A small class-conditioned image flow-matching model, trained from scratch: num experts 4, batches of 256.
Rows from block 3, named by matrix and row number. Each number is 50 + 10 x the weight over the matrix's rms, rounded and kept within 0 to 99. All counts start at 0.
# ada: adaLN modulation (shift, scale and gate of each sublayer stacked) (model.blocks.3.ada.weight, 2304x256), inputs 0-127
ada.503:45 66 45 49 66 57 55 40 48 53 58 55 49 30 39 35 30 51 49 56 64 68 52 42 50 35 34 55 47 54 54 36 51 53 48 50 48 57 55 46 52 48 59 59 40 50 56 44 44 47 46 38 50 58 55 60 47 51 37 55 49 51 48 50 56 53 55 52 60 57 48 59 46 29 45 33 40 44 49 50 46 50 53 32 52 73 51 54 67 36 24 59 54 43 49 56 50 47 53 47 42 48 50 43 55 52 37 63 35 61 39 46 65 66 60 72 31 45 55 56 45 36 55 49 59 28 53 52
ada.504:25 62 45 49 58 73 67 48 56 44 58 56 73 34 29 38 34 58 51 52 41 22 53 44 59 47 43 50 61 56 58 27 49 57 49 48 68 51 59 51 47 48 57 58 44 57 60 46 38 74 51 48 52 53 55 38 48 39 70 54 44 50 51 46 53 56 47 44 73 80 48 63 44 33 53 34 47 49 41 48 45 48 36 37 57 46 50 43 15 36 34 69 82 43 39 48 53 44 45 47 52 57 53 52 50 52 45 44 85 44 34 47 32 40 58 28 44 56 52 69 48 42 61 56 55 44 53 53
ada.505:40 54 49 45 51 68 62 45 47 49 53 53 91 47 37 40 46 50 49 54 90 56 51 49 56 55 33 51 60 56 56 46 44 53 51 44 62 49 43 51 41 47 53 49 36 99 52 44 58 49 51 43 53 48 52 37 53 48 53 52 48 46 47 45 52 52 51 39 59 53 49 54 50 31 53 33 44 60 46 38 42 45 51 28 48 37 53 47 62 37 30 44 48 54 46 48 45 48 49 49 49 60 50 56 49 46 29 53 32 92 59 41 36 51 51 56 46 54 51 66 52 42 58 57 53 45 50 48
ada.506:77 39 55 41 56 27 25 52 38 00 08 46 00 35 14 40 53 58 48 55 65 98 24 30 43 00 42 57 45 52 64 02 43 31 37 44 57 61 22 45 61 39 55 50 43 12 55 43 79 00 58 63 54 47 53 45 64 71 34 44 33 63 48 44 54 50 70 65 42 31 44 40 40 55 56 51 20 47 45 43 42 66 31 41 46 29 48 36 90 19 00 36 23 34 55 40 67 44 62 42 51 22 44 40 62 45 36 51 00 51 00 57 25 68 25 94 31 25 54 34 30 73 68 16 70 07 50 44
ada.507:24 61 46 50 55 70 70 50 54 51 66 60 84 33 48 40 44 53 47 47 38 05 63 49 59 60 37 53 57 51 58 36 47 58 48 48 60 54 56 53 46 54 55 58 38 63 57 45 39 70 43 37 55 52 53 47 47 37 70 54 60 47 48 44 53 54 47 45 77 86 41 60 51 31 49 34 46 50 44 39 44 46 45 27 54 76 51 49 06 41 35 72 85 47 39 55 44 48 46 54 52 69 57 52 44 51 36 47 76 47 35 40 37 33 66 19 39 58 46 53 53 30 54 64 52 43 55 53
ada.508:13 63 50 53 52 74 73 52 57 49 65 62 87 39 48 38 42 60 46 47 64 10 63 50 57 68 35 55 49 51 54 45 48 57 48 52 56 53 50 56 50 57 54 53 41 70 52 45 43 69 42 26 57 56 52 54 43 44 73 60 57 40 47 45 53 57 47 48 78 82 44 65 45 27 38 29 51 43 51 39 46 44 52 25 57 71 49 55 10 46 38 71 82 49 42 60 35 49 47 53 52 77 61 46 48 56 36 53 75 72 50 39 28 31 75 28 37 55 44 47 50 25 51 62 52 47 60 56
ada.509:27 59 48 46 59 69 70 52 55 48 65 59 67 25 48 37 39 55 47 46 41 14 61 45 62 56 37 54 62 56 61 20 46 60 45 52 64 56 59 55 43 56 57 57 35 46 61 44 34 65 47 34 56 53 55 45 42 32 70 56 60 49 47 47 55 58 51 42 78 85 41 58 48 30 44 36 47 46 44 42 44 48 41 30 56 66 53 46 10 37 26 74 83 45 36 53 44 48 46 56 55 69 59 55 44 54 31 42 75 42 31 41 32 35 64 22 41 59 48 54 50 31 57 61 55 35 54 52
ada.510:64 36 46 48 55 49 49 50 51 57 47 41 26 51 07 36 44 63 55 53 99 84 44 49 42 51 40 45 59 49 58 65 52 40 45 44 63 48 27 49 46 46 47 51 59 38 47 51 64 43 50 63 47 44 41 51 58 63 37 49 31 54 57 42 42 51 43 53 38 36 45 58 44 34 60 58 42 54 48 41 48 48 51 30 48 45 47 38 91 32 36 39 30 46 51 53 58 49 46 40 52 41 48 47 61 51 31 39 16 93 49 47 83 68 26 75 49 51 50 54 50 87 70 32 51 47 50 43
ada.511:29 42 45 49 47 51 45 38 56 32 42 57 39 42 26 40 40 43 60 55 58 55 83 49 57 63 51 51 62 49 50 30 65 57 42 43 72 54 20 35 39 52 65 66 39 35 52 68 83 51 37 06 43 55 55 44 35 43 80 53 52 57 62 17 53 54 39 53 70 50 63 88 48 49 62 61 47 42 49 56 46 50 20 28 63 32 60 43 48 57 48 55 46 34 56 70 56 50 45 43 45 66 49 61 44 52 27 81 39 45 15 37 77 43 42 17 52 63 51 41 50 50 90 38 54 80 38 41
ada.512:40 65 50 47 54 64 65 57 51 61 62 61 63 31 53 38 45 52 47 43 56 38 58 46 60 55 36 51 53 54 51 31 44 55 47 49 55 53 67 55 47 50 54 59 39 52 55 46 27 67 46 47 58 52 52 44 48 43 51 48 57 49 46 58 53 50 54 44 65 71 33 54 49 33 38 40 51 48 42 47 49 48 52 44 51 61 50 52 35 36 31 66 68 50 37 46 49 49 48 55 59 63 56 57 46 50 38 39 59 55 47 48 36 43 57 36 36 52 48 56 50 38 49 64 52 27 55 53
ada.513:32 56 51 50 54 68 66 53 50 50 66 56 99 39 42 48 46 55 45 48 28 00 62 48 58 66 45 53 58 53 52 36 48 56 46 50 60 51 58 52 44 51 51 56 45 99 54 48 32 77 47 50 54 54 52 48 45 44 59 54 71 44 46 49 53 52 50 47 66 78 40 52 53 39 47 40 53 49 47 47 47 45 40 43 50 69 52 55 00 42 45 69 77 51 40 41 51 50 50 53 53 63 54 51 46 50 43 46 70 54 48 44 43 41 61 09 46 53 47 72 53 42 55 67 51 46 51 51
ada.514:25 56 50 50 58 68 73 56 56 56 71 60 76 29 45 35 39 58 47 47 57 17 54 46 58 61 34 52 59 54 58 35 46 58 45 50 59 55 60 54 48 54 55 54 41 59 58 46 31 71 45 38 56 52 53 42 45 38 67 54 61 50 47 48 53 54 48 46 74 83 43 57 47 25 46 38 53 46 44 38 46 49 48 22 56 71 49 48 21 42 33 72 82 45 41 58 46 49 45 54 56 69 56 51 45 53 34 42 68 62 44 44 41 31 66 23 43 57 47 52 48 38 58 57 53 42 52 56
ada.515:27 64 47 49 58 71 69 51 55 55 65 60 74 40 44 36 40 59 45 48 40 05 59 48 60 58 36 54 57 54 58 41 47 59 49 52 59 52 59 55 46 53 55 57 40 53 59 45 38 73 46 41 56 54 53 43 43 37 67 56 63 46 47 49 54 55 49 48 71 85 41 63 48 30 45 33 53 45 46 38 47 47 46 29 56 61 52 51 06 40 36 68 86 47 39 55 44 47 47 53 53 65 59 49 45 54 41 46 86 45 43 43 39 35 67 25 40 57 47 56 49 37 54 63 54 43 54 54
ada.516:18 42 49 46 45 69 74 57 51 44 61 57 68 30 22 26 36 56 51 47 99 87 43 50 61 29 34 50 53 52 63 35 40 51 50 45 68 45 57 58 53 49 48 59 46 74 53 52 42 41 55 60 55 41 45 26 54 44 73 49 02 47 46 42 52 49 53 47 79 62 39 45 47 15 47 18 52 61 46 36 50 47 54 16 49 46 52 47 80 26 28 58 62 56 31 60 43 45 51 47 59 55 55 58 53 46 43 29 56 99 47 43 01 36 58 77 42 53 38 59 53 37 49 62 56 45 53 51
ada.517:62 41 47 48 60 50 56 48 52 76 66 48 24 33 36 30 27 44 53 49 81 96 40 49 51 37 28 51 61 49 75 55 49 49 46 51 58 52 59 48 49 53 56 50 45 20 59 47 43 56 49 48 46 51 48 39 55 34 42 52 50 52 54 52 46 53 45 51 57 50 48 53 44 22 54 42 46 52 46 29 42 49 65 12 52 68 50 43 99 26 31 49 41 41 45 72 36 49 45 50 48 43 52 56 50 49 25 52 12 70 37 52 92 55 36 76 47 60 48 47 47 66 56 39 53 48 50 52
ada.518:24 57 50 51 59 72 74 51 52 54 71 60 99 22 45 36 43 60 46 49 65 03 63 48 60 68 36 54 59 55 56 31 50 60 51 49 57 52 60 54 48 55 55 56 41 99 60 45 28 71 47 34 57 56 58 52 43 42 61 55 64 47 49 46 55 55 50 44 70 82 47 59 51 26 46 40 50 48 44 42 48 43 45 24 54 73 52 49 11 38 28 75 77 46 40 49 44 45 46 53 58 71 58 54 47 51 30 44 49 86 41 39 39 37 67 16 42 55 46 57 52 34 54 61 54 41 56 55
ada.519:49 57 47 50 53 70 63 48 50 52 55 54 99 53 44 41 47 54 49 45 46 08 52 48 51 64 38 53 53 48 51 53 46 51 46 51 58 49 54 50 43 51 51 50 44 99 53 48 50 57 44 48 50 52 48 34 50 45 53 49 70 50 54 50 50 51 42 49 52 67 42 57 45 36 50 37 49 51 46 38 47 46 45 35 52 44 42 47 18 45 45 52 67 48 48 52 48 51 46 49 52 62 53 42 46 51 45 52 59 67 55 47 42 49 55 31 42 54 49 70 52 47 52 57 50 46 54 51
ada.520:25 64 45 30 61 56 48 61 60 11 49 43 24 57 05 67 29 66 53 56 00 18 53 37 68 36 85 44 71 56 66 11 51 53 57 47 82 53 61 62 40 51 46 64 66 00 54 55 33 92 74 55 48 39 56 74 42 44 99 49 18 51 52 45 61 57 63 49 78 68 51 69 46 78 53 58 45 53 46 91 60 42 00 78 55 43 56 37 00 44 64 75 81 56 23 12 59 49 42 48 57 44 52 70 46 49 77 09 99 00 00 62 17 35 44 13 77 66 56 80 55 68 70 50 59 79 40 52
ada.521:14 62 50 55 61 73 73 49 53 56 69 60 81 25 39 35 35 57 46 49 62 25 63 48 59 58 37 52 56 55 54 34 51 59 48 47 59 54 57 50 47 55 56 57 38 68 57 46 34 69 46 35 54 52 53 49 43 39 72 54 52 46 48 44 53 54 49 46 77 81 47 62 52 24 47 33 47 47 45 42 46 46 47 25 54 70 51 52 20 39 29 73 80 45 41 50 42 50 45 55 51 69 55 53 46 52 31 51 74 66 39 37 45 38 68 29 42 55 47 58 51 31 56 62 53 46 54 52
ada.522:46 77 43 33 62 87 63 49 64 12 33 59 64 47 12 19 44 64 51 50 28 08 79 41 67 25 28 58 70 60 90 04 42 61 42 52 83 57 49 55 41 48 72 60 42 51 71 50 72 23 47 35 52 61 55 29 45 33 83 56 67 53 52 37 69 62 44 54 84 89 35 81 40 32 55 07 36 49 38 27 36 49 00 04 67 46 55 33 07 10 00 63 88 35 36 33 44 40 50 44 53 61 63 50 47 51 21 44 83 39 00 50 05 50 43 41 24 71 50 77 51 57 65 64 65 15 57 52
ada.523:39 61 50 54 51 78 70 49 52 57 63 55 99 54 46 43 46 52 48 52 52 00 57 52 54 73 41 52 54 48 57 56 50 55 53 58 55 46 59 54 48 52 50 47 46 99 51 47 48 61 49 46 49 52 48 37 47 44 56 54 70 45 52 50 50 51 44 50 60 71 47 58 49 29 47 33 53 48 53 38 50 49 47 28 52 51 46 52 08 48 45 52 67 52 49 43 42 48 49 52 47 58 52 48 46 52 42 50 54 80 62 50 38 50 58 26 51 57 49 77 53 46 48 64 47 53 53 54
ada.524:36 59 47 50 54 67 62 42 49 42 51 54 99 45 46 46 53 56 49 50 65 16 63 51 53 60 44 48 56 53 46 43 50 56 49 49 54 49 41 46 46 49 55 47 35 99 54 48 53 48 44 32 53 56 54 40 48 46 59 53 70 50 52 45 53 51 44 43 64 61 54 59 47 42 49 42 45 44 48 39 47 46 46 31 54 49 47 51 24 44 37 57 54 47 52 48 48 49 51 48 54 66 53 46 46 52 38 62 33 84 47 38 25 37 61 22 45 55 53 58 50 37 59 58 48 47 54 49
ada.525:37 62 46 43 48 62 65 57 54 54 61 59 68 43 48 44 37 51 48 44 87 51 62 50 62 58 38 52 56 52 60 44 46 54 47 51 55 52 64 59 49 55 51 58 39 69 56 49 41 60 47 38 54 52 47 50 48 43 55 53 41 43 49 55 51 51 49 47 66 62 39 61 49 36 36 33 55 50 50 50 47 50 64 40 56 59 51 49 50 38 38 60 61 56 36 66 37 50 49 52 54 65 59 58 46 48 34 40 61 82 52 54 24 40 55 41 42 53 43 47 50 39 52 62 56 42 53 52
ada.526:45 38 46 40 58 47 47 50 56 15 43 46 40 36 24 47 44 47 54 56 51 49 54 37 57 27 59 53 67 56 65 02 55 53 45 46 65 56 49 48 47 55 58 52 56 45 57 52 45 48 56 53 46 48 56 57 55 39 72 50 34 57 55 41 54 57 58 49 67 56 49 46 48 56 61 51 40 49 51 59 46 53 17 45 57 55 54 35 47 40 33 65 61 34 40 43 55 46 40 51 51 51 49 65 48 46 42 33 70 53 03 50 14 42 38 40 54 57 60 55 43 63 70 44 61 46 41 48
ada.527:40 57 49 54 58 70 69 51 55 61 67 59 88 39 50 33 44 56 48 49 56 17 57 48 54 63 29 51 56 52 57 51 49 57 49 50 55 52 60 52 49 53 54 53 43 76 59 43 43 64 46 44 55 56 53 36 46 39 51 56 72 49 47 47 52 56 45 49 58 78 44 59 48 20 45 36 50 45 48 30 48 49 48 21 55 55 49 49 29 43 39 57 74 46 47 56 44 47 49 53 51 60 56 45 50 56 33 50 61 65 56 44 64 46 67 39 43 57 48 60 50 40 48 60 51 43 57 56
ada.528:36 51 55 50 55 66 70 55 54 51 61 58 88 36 47 34 45 56 47 47 76 27 54 49 53 54 32 54 59 54 59 40 50 56 46 51 56 56 53 53 52 55 53 50 38 86 59 44 42 43 45 37 54 55 53 34 47 35 66 54 68 49 50 50 53 54 50 46 66 72 45 53 49 27 51 38 51 45 47 27 46 46 51 13 55 50 50 49 35 36 25 59 66 45 45 61 40 49 49 54 54 72 56 50 49 51 26 49 42 86 44 43 23 33 61 35 41 56 48 49 46 40 61 53 50 40 53 54
ada.529:54 57 50 59 38 63 67 51 52 76 66 61 76 53 83 35 40 36 46 46 99 65 59 48 52 78 36 56 46 44 61 69 41 53 50 57 49 51 71 51 59 54 53 56 44 95 57 44 42 53 42 31 54 54 50 44 46 32 35 55 56 43 42 65 59 52 47 58 50 51 42 56 49 31 32 35 39 45 54 50 46 52 67 35 54 47 48 52 75 53 53 45 45 46 38 88 33 50 52 56 41 84 56 49 49 54 41 52 16 99 82 56 53 57 47 53 29 50 44 46 52 26 49 64 56 39 58 55
ada.530:41 56 51 53 62 62 62 53 55 67 73 57 81 45 62 45 56 56 44 49 44 00 68 48 52 84 35 54 55 52 56 60 49 59 47 52 45 53 49 54 48 62 53 50 42 68 58 45 43 75 46 32 52 59 58 51 47 44 57 59 97 47 51 42 53 58 42 52 54 79 50 64 48 37 44 52 50 44 50 32 46 45 48 29 55 67 50 50 09 51 47 61 80 47 51 44 40 49 45 59 51 67 60 46 45 56 31 56 66 58 45 41 73 41 69 11 46 58 46 48 52 43 47 59 51 57 57 57
ada.531:12 00 47 47 57 45 68 54 59 40 79 56 48 00 07 09 46 64 49 47 99 83 57 44 64 34 37 47 76 53 53 19 54 60 46 28 77 56 41 53 49 58 58 68 55 62 61 57 29 58 42 58 55 41 57 32 55 38 90 55 21 50 51 10 44 48 41 30 63 51 54 26 54 13 87 68 52 69 39 21 44 32 38 03 57 78 60 42 89 24 19 73 39 35 36 40 51 47 25 55 68 54 52 84 45 51 23 25 11 99 13 07 65 15 66 57 52 66 47 34 57 50 72 44 54 55 47 50
ada.532:33 56 51 45 48 59 57 44 51 55 54 51 54 36 47 46 45 45 54 51 94 60 61 55 51 56 47 53 48 43 55 49 52 48 54 53 48 47 43 44 50 48 53 53 44 62 49 55 46 55 44 24 48 51 48 71 53 47 56 48 39 50 53 47 53 52 52 54 66 52 49 58 52 47 54 46 47 51 53 55 54 49 56 42 51 76 50 47 61 40 36 63 52 48 49 54 41 51 48 48 51 73 51 59 50 49 40 61 42 88 49 47 48 40 53 37 42 50 51 42 49 39 59 53 52 49 47 47
ada.533:37 59 45 51 53 67 67 51 53 48 61 57 99 42 50 40 49 54 47 46 20 00 58 48 57 59 40 53 53 51 50 40 45 56 48 52 58 51 57 54 45 52 54 55 42 91 57 45 42 68 46 49 54 53 52 44 45 42 57 54 64 49 47 49 53 54 44 46 59 79 42 53 48 34 45 39 50 49 45 44 44 49 42 40 56 58 52 49 02 45 41 62 82 50 43 44 49 49 49 51 52 58 55 46 47 54 43 46 77 36 47 43 44 48 62 29 39 55 48 63 52 38 51 64 52 42 56 54
ada.534:33 60 51 52 60 71 73 52 53 57 67 56 81 36 45 40 39 56 47 46 36 05 52 47 55 61 40 52 59 57 58 43 48 57 46 50 58 53 64 54 45 54 53 51 43 58 59 42 27 75 49 47 54 53 54 39 48 39 62 53 71 52 47 51 52 53 49 44 66 84 45 56 49 32 43 41 52 48 44 40 46 51 48 34 53 58 47 48 04 38 40 68 87 44 44 49 45 47 49 56 55 65 54 47 49 54 42 43 88 44 45 47 45 40 64 23 46 54 49 63 47 43 51 59 52 42 54 55
ada.535:23 66 47 42 55 66 65 52 55 41 59 53 71 37 35 49 34 63 47 51 32 13 63 43 62 54 59 49 61 56 52 22 47 57 51 47 64 52 58 59 44 51 53 60 47 53 53 47 32 75 56 40 55 50 56 59 37 44 79 52 41 48 45 50 57 56 56 40 77 74 48 63 49 53 47 41 52 46 44 64 50 46 40 52 54 66 57 50 03 39 39 78 78 53 34 38 44 47 48 48 57 60 54 58 47 51 49 34 86 37 27 50 23 39 53 11 55 57 50 64 51 45 59 61 53 52 51 56
ada.536:26 64 50 47 54 71 71 52 56 57 65 59 89 34 43 37 40 57 44 45 57 14 64 50 59 65 36 55 56 56 56 42 48 60 45 52 56 52 59 55 44 55 56 54 35 75 58 42 36 69 41 33 57 58 52 45 43 40 61 57 60 44 47 49 57 55 46 44 73 82 42 65 49 31 42 35 51 45 47 42 46 48 55 29 56 68 51 49 18 38 34 68 81 50 42 50 36 47 48 56 57 66 59 55 42 54 34 49 72 64 49 43 39 35 64 21 39 56 46 56 52 33 53 62 51 40 57 53
ada.537:35 44 53 55 53 57 66 57 56 58 70 56 75 29 54 34 55 53 45 42 56 22 65 50 53 69 33 54 57 53 54 46 47 57 44 48 52 52 55 53 50 57 52 51 47 62 58 47 33 68 39 38 51 54 51 44 50 40 59 56 75 48 49 47 51 50 40 48 59 69 44 51 51 31 56 50 52 53 49 35 49 47 49 25 56 67 45 48 32 44 40 65 65 42 47 55 45 47 43 57 59 70 55 54 48 52 30 48 45 67 46 41 56 25 63 22 40 57 46 46 54 40 57 58 49 42 53 55
ada.538:36 58 49 47 54 67 65 52 54 45 56 56 99 49 42 38 47 56 49 48 23 00 60 46 59 60 41 52 56 54 56 39 46 56 48 49 61 50 57 56 46 52 54 54 43 96 55 46 51 64 48 45 55 53 52 36 44 43 68 54 63 50 48 46 56 54 45 48 68 80 39 61 46 40 45 35 49 47 45 40 45 50 42 33 55 54 51 47 00 44 42 62 82 51 42 44 44 49 49 50 55 55 55 49 49 53 43 46 83 45 39 47 30 41 59 19 44 57 49 64 51 45 50 62 51 46 54 56
ada.539:47 38 54 46 43 57 63 62 54 42 52 49 50 43 58 44 47 44 51 47 99 73 43 50 55 49 50 49 59 49 61 39 41 49 50 57 63 48 60 60 51 54 44 48 53 66 53 50 42 29 60 48 49 43 41 44 53 34 67 48 32 50 46 57 49 50 49 49 62 45 44 40 48 42 45 45 54 54 51 48 50 59 47 34 51 46 50 40 70 48 42 54 40 55 39 73 43 52 48 50 50 76 53 56 50 49 45 29 11 99 49 55 08 43 44 56 55 59 41 49 53 45 54 51 49 50 47 50
ada.540:44 33 54 50 52 35 51 51 47 61 65 51 13 11 26 45 29 39 52 51 80 99 52 47 52 13 44 45 58 59 59 29 50 49 45 43 44 60 66 47 54 38 52 59 47 32 60 49 11 49 49 51 50 45 51 81 57 49 32 42 21 51 48 73 42 47 69 47 53 39 49 29 59 47 69 59 38 54 48 72 52 47 71 54 45 87 56 49 98 13 21 67 40 43 46 58 52 50 45 49 49 56 43 70 54 40 40 46 37 65 48 56 53 41 38 69 38 39 52 38 43 51 72 39 51 26 42 42
ada.541:25 43 42 53 71 64 66 50 61 40 73 57 62 12 21 19 42 69 48 53 18 11 53 40 61 39 39 52 63 61 65 21 50 60 46 43 70 56 58 52 48 52 61 59 58 35 69 44 27 75 53 55 55 53 61 41 53 38 78 57 65 61 50 33 52 60 43 46 64 85 48 55 45 26 68 57 48 52 37 33 45 48 16 15 61 67 47 39 14 32 25 80 86 30 40 30 62 42 37 51 58 52 53 51 50 58 43 35 73 35 12 37 70 35 66 26 41 62 52 67 44 51 64 51 60 45 55 58
ada.542:29 59 48 51 58 67 68 51 54 50 63 60 73 34 40 38 39 57 46 47 34 17 58 46 62 53 39 53 57 56 56 35 47 60 48 49 60 54 62 53 45 53 57 58 40 51 60 44 31 71 47 43 56 54 55 43 44 38 66 55 58 48 47 47 56 57 50 45 72 82 40 58 49 35 48 34 50 47 43 43 45 47 44 38 57 62 51 49 11 38 37 68 84 44 39 49 47 45 46 55 55 60 56 52 47 54 41 44 87 40 41 43 40 35 64 28 42 56 48 60 52 36 54 63 55 43 55 54
ada.543:29 61 48 45 57 69 67 57 56 49 62 56 97 40 39 37 42 60 48 46 33 18 62 49 59 53 43 52 57 57 54 34 45 57 49 47 61 52 57 57 46 54 51 57 43 85 54 46 42 61 50 47 57 51 54 49 45 44 68 52 48 46 47 46 55 57 51 46 71 76 40 56 51 36 44 35 51 52 44 46 48 46 45 33 53 62 53 50 16 34 32 64 78 51 38 37 46 47 47 52 57 55 55 58 48 51 37 33 76 47 38 41 22 45 56 35 45 54 46 62 52 44 51 63 54 42 53 53
ada.544:44 76 59 43 56 68 67 68 59 56 60 58 78 40 51 47 36 49 46 41 42 22 74 47 65 63 39 55 59 56 60 11 38 57 45 63 58 55 73 65 48 59 47 59 36 64 59 48 32 75 54 37 53 55 51 48 36 38 57 48 59 44 43 66 63 56 57 52 80 79 34 71 51 40 22 35 54 43 56 60 53 61 44 47 55 57 54 49 12 39 35 72 79 55 32 46 44 51 56 56 57 58 61 63 47 50 27 29 83 43 23 57 14 49 47 21 48 59 45 54 51 46 51 69 51 32 49 52
ada.545:26 48 49 50 51 70 63 52 52 41 54 59 68 39 19 43 37 56 52 53 75 39 46 46 59 54 36 52 63 53 56 48 47 54 50 50 70 48 57 51 46 45 54 57 48 62 56 50 35 68 48 51 55 49 51 33 45 44 57 54 50 50 50 52 54 52 48 48 59 63 39 58 49 29 59 32 46 48 45 40 48 51 43 38 55 38 53 41 41 42 44 60 65 48 40 67 54 51 47 46 53 64 53 46 49 53 49 47 73 76 62 52 45 25 63 27 44 53 48 71 53 41 70 55 53 51 51 49
ada.546:30 41 53 48 60 55 64 56 55 49 66 49 63 27 31 43 38 60 48 48 67 44 54 46 58 50 47 48 62 58 53 25 46 55 45 44 56 55 61 54 50 54 51 54 49 64 60 46 27 67 58 60 53 48 53 43 54 41 66 50 42 51 45 50 49 56 56 43 62 67 50 44 52 38 51 49 50 56 42 49 47 46 46 42 50 58 54 44 42 37 41 69 69 44 38 45 51 45 44 56 56 56 52 61 52 50 41 29 80 72 38 44 31 37 54 35 57 54 48 55 47 52 57 54 54 44 51 53
ada.547:37 56 50 45 53 68 63 52 54 47 57 58 84 42 38 35 47 59 52 49 41 15 62 47 57 63 35 54 54 52 56 38 46 55 47 49 62 51 52 56 47 51 54 55 43 74 56 45 53 66 46 47 56 50 50 41 47 44 61 57 55 48 51 45 56 54 46 48 65 78 39 65 47 32 45 38 46 50 44 40 45 50 43 33 55 54 49 44 18 41 36 60 77 51 43 52 46 48 50 49 52 58 55 49 50 52 33 43 77 50 40 46 42 45 55 35 40 55 49 58 51 45 53 59 56 42 54 52
ada.548:34 63 46 57 63 68 69 45 49 60 66 60 89 25 53 38 40 53 45 47 34 09 59 47 55 57 36 53 53 53 50 33 49 59 47 47 53 59 65 46 45 53 58 54 34 72 61 44 26 67 44 40 55 54 57 37 46 35 56 52 80 52 50 52 48 55 48 44 66 83 45 55 48 29 46 43 49 46 39 40 44 46 51 30 55 56 54 56 07 42 32 69 80 39 49 53 54 49 45 54 48 70 55 46 47 52 35 54 60 39 44 39 50 40 66 17 40 51 50 58 49 33 55 59 56 36 53 54
ada.549:23 53 52 50 58 67 68 56 52 52 67 57 69 26 31 37 41 60 44 46 43 22 52 46 58 55 32 52 60 57 50 38 48 58 46 47 60 55 53 54 44 50 54 54 41 43 55 44 29 75 44 49 58 53 55 46 48 45 62 53 55 46 45 48 49 53 49 42 64 79 40 53 51 24 49 38 54 50 42 37 47 45 51 32 55 65 52 51 20 36 32 67 80 47 43 50 48 48 45 55 59 60 56 50 45 53 33 43 82 46 46 40 47 30 69 33 43 51 48 57 51 40 58 58 50 43 54 54
ada.550:82 87 60 28 60 61 56 74 65 71 52 52 53 27 64 27 45 61 51 40 09 28 85 41 64 67 30 61 65 59 58 00 37 54 39 57 62 60 62 72 43 53 47 54 33 26 58 48 50 51 53 37 51 59 46 50 37 47 40 49 76 50 50 69 61 60 53 50 61 79 26 78 50 39 02 55 56 35 52 63 49 56 39 43 57 60 52 46 23 22 00 67 72 56 33 11 47 41 61 50 65 43 63 65 47 50 00 14 39 00 00 59 35 90 18 43 42 65 49 53 45 70 48 64 49 00 48 58
ada.551:53 50 55 50 36 55 66 54 52 73 64 53 60 54 89 47 39 30 51 48 99 64 70 48 51 78 48 56 56 46 57 66 48 56 49 54 47 52 69 52 57 58 49 52 42 77 56 51 41 52 45 17 49 51 48 50 42 24 54 52 56 48 47 66 51 52 47 52 56 44 53 55 51 49 40 52 48 45 54 57 48 52 75 40 51 51 54 56 69 55 56 54 38 51 41 95 28 54 50 56 45 95 54 60 46 50 42 47 15 99 70 56 35 39 39 34 50 59 50 29 49 31 62 57 51 57 46 50
ada.552:33 61 46 47 55 66 65 53 54 50 60 57 72 41 49 41 49 58 48 44 34 16 59 45 57 55 39 52 52 53 57 35 44 55 46 47 58 53 54 54 47 53 53 53 45 50 54 47 45 66 45 47 55 51 54 42 47 44 66 51 58 49 46 46 56 54 48 47 68 78 39 60 45 33 44 39 48 49 46 41 46 50 43 36 54 58 51 47 12 43 38 65 77 48 43 47 47 50 49 51 57 60 56 50 46 53 40 40 78 37 38 47 33 39 60 35 44 55 52 53 50 42 49 59 54 41 54 56
ada.553:44 57 56 50 56 60 62 54 49 48 55 55 56 28 45 31 42 51 47 49 66 53 56 46 55 41 33 53 51 57 54 32 46 55 47 46 50 53 57 50 54 50 54 52 42 50 55 49 38 33 46 40 55 53 52 47 49 46 50 50 58 52 46 58 53 53 55 49 64 64 44 53 54 34 51 39 48 49 47 41 49 51 53 26 53 57 51 52 51 30 20 60 62 47 42 54 45 52 50 51 56 63 51 53 52 51 31 43 43 65 36 45 34 42 55 51 38 49 52 47 49 40 58 56 51 28 52 53
ada.554:26 59 50 49 57 68 70 53 54 57 69 59 79 38 47 40 40 58 45 49 37 03 60 47 60 60 41 54 57 54 58 41 47 60 50 51 59 52 63 56 47 57 55 54 44 58 59 45 34 79 49 42 55 54 54 41 45 37 70 56 65 46 46 46 54 55 49 46 71 84 43 62 48 33 44 37 51 47 46 40 48 48 47 31 57 62 51 50 06 44 43 67 87 46 39 53 41 44 46 54 54 64 58 52 45 53 41 43 90 47 44 46 45 31 68 20 46 57 45 55 52 37 51 62 54 50 55 56
ada.555:54 51 52 51 59 58 61 48 50 48 49 55 45 35 42 32 42 42 50 47 99 79 50 50 50 35 23 53 56 55 60 44 44 47 44 48 53 59 56 47 55 54 56 54 35 60 61 45 49 23 44 34 52 52 46 45 58 45 35 48 49 56 49 56 53 50 53 52 58 50 44 44 52 25 55 28 33 46 45 30 41 55 59 16 49 52 43 49 87 29 20 47 45 34 49 87 47 51 47 56 47 67 51 46 52 49 25 57 20 99 47 41 54 51 56 75 26 45 49 46 43 30 61 49 58 15 50 50
ada.556:22 59 48 47 60 71 70 51 56 48 65 59 96 31 33 37 40 59 48 47 55 05 62 46 59 61 36 53 58 56 57 34 47 58 45 47 63 55 53 54 43 54 56 58 39 83 58 44 39 78 45 40 55 54 52 46 45 43 69 55 60 47 48 44 54 56 45 46 74 87 40 65 49 29 45 37 49 49 44 40 46 46 44 29 56 67 54 47 07 37 31 74 87 45 42 49 46 46 48 51 55 67 58 52 49 51 34 47 84 69 40 42 37 35 64 14 41 58 48 61 51 43 57 59 56 45 54 52
ada.557:24 41 49 52 58 64 68 53 58 53 68 60 72 23 37 22 45 57 47 47 67 51 58 46 59 50 29 53 58 56 56 31 45 56 44 42 61 58 53 53 44 55 56 59 44 68 58 45 40 53 44 49 57 50 55 39 53 40 67 55 47 52 50 39 52 58 44 47 66 73 42 47 49 14 55 40 50 53 40 30 45 48 42 09 55 62 52 44 53 35 24 62 69 39 43 51 50 46 41 56 56 59 54 57 49 55 21 42 49 75 39 33 46 36 63 54 39 56 47 55 53 40 54 56 55 40 55 56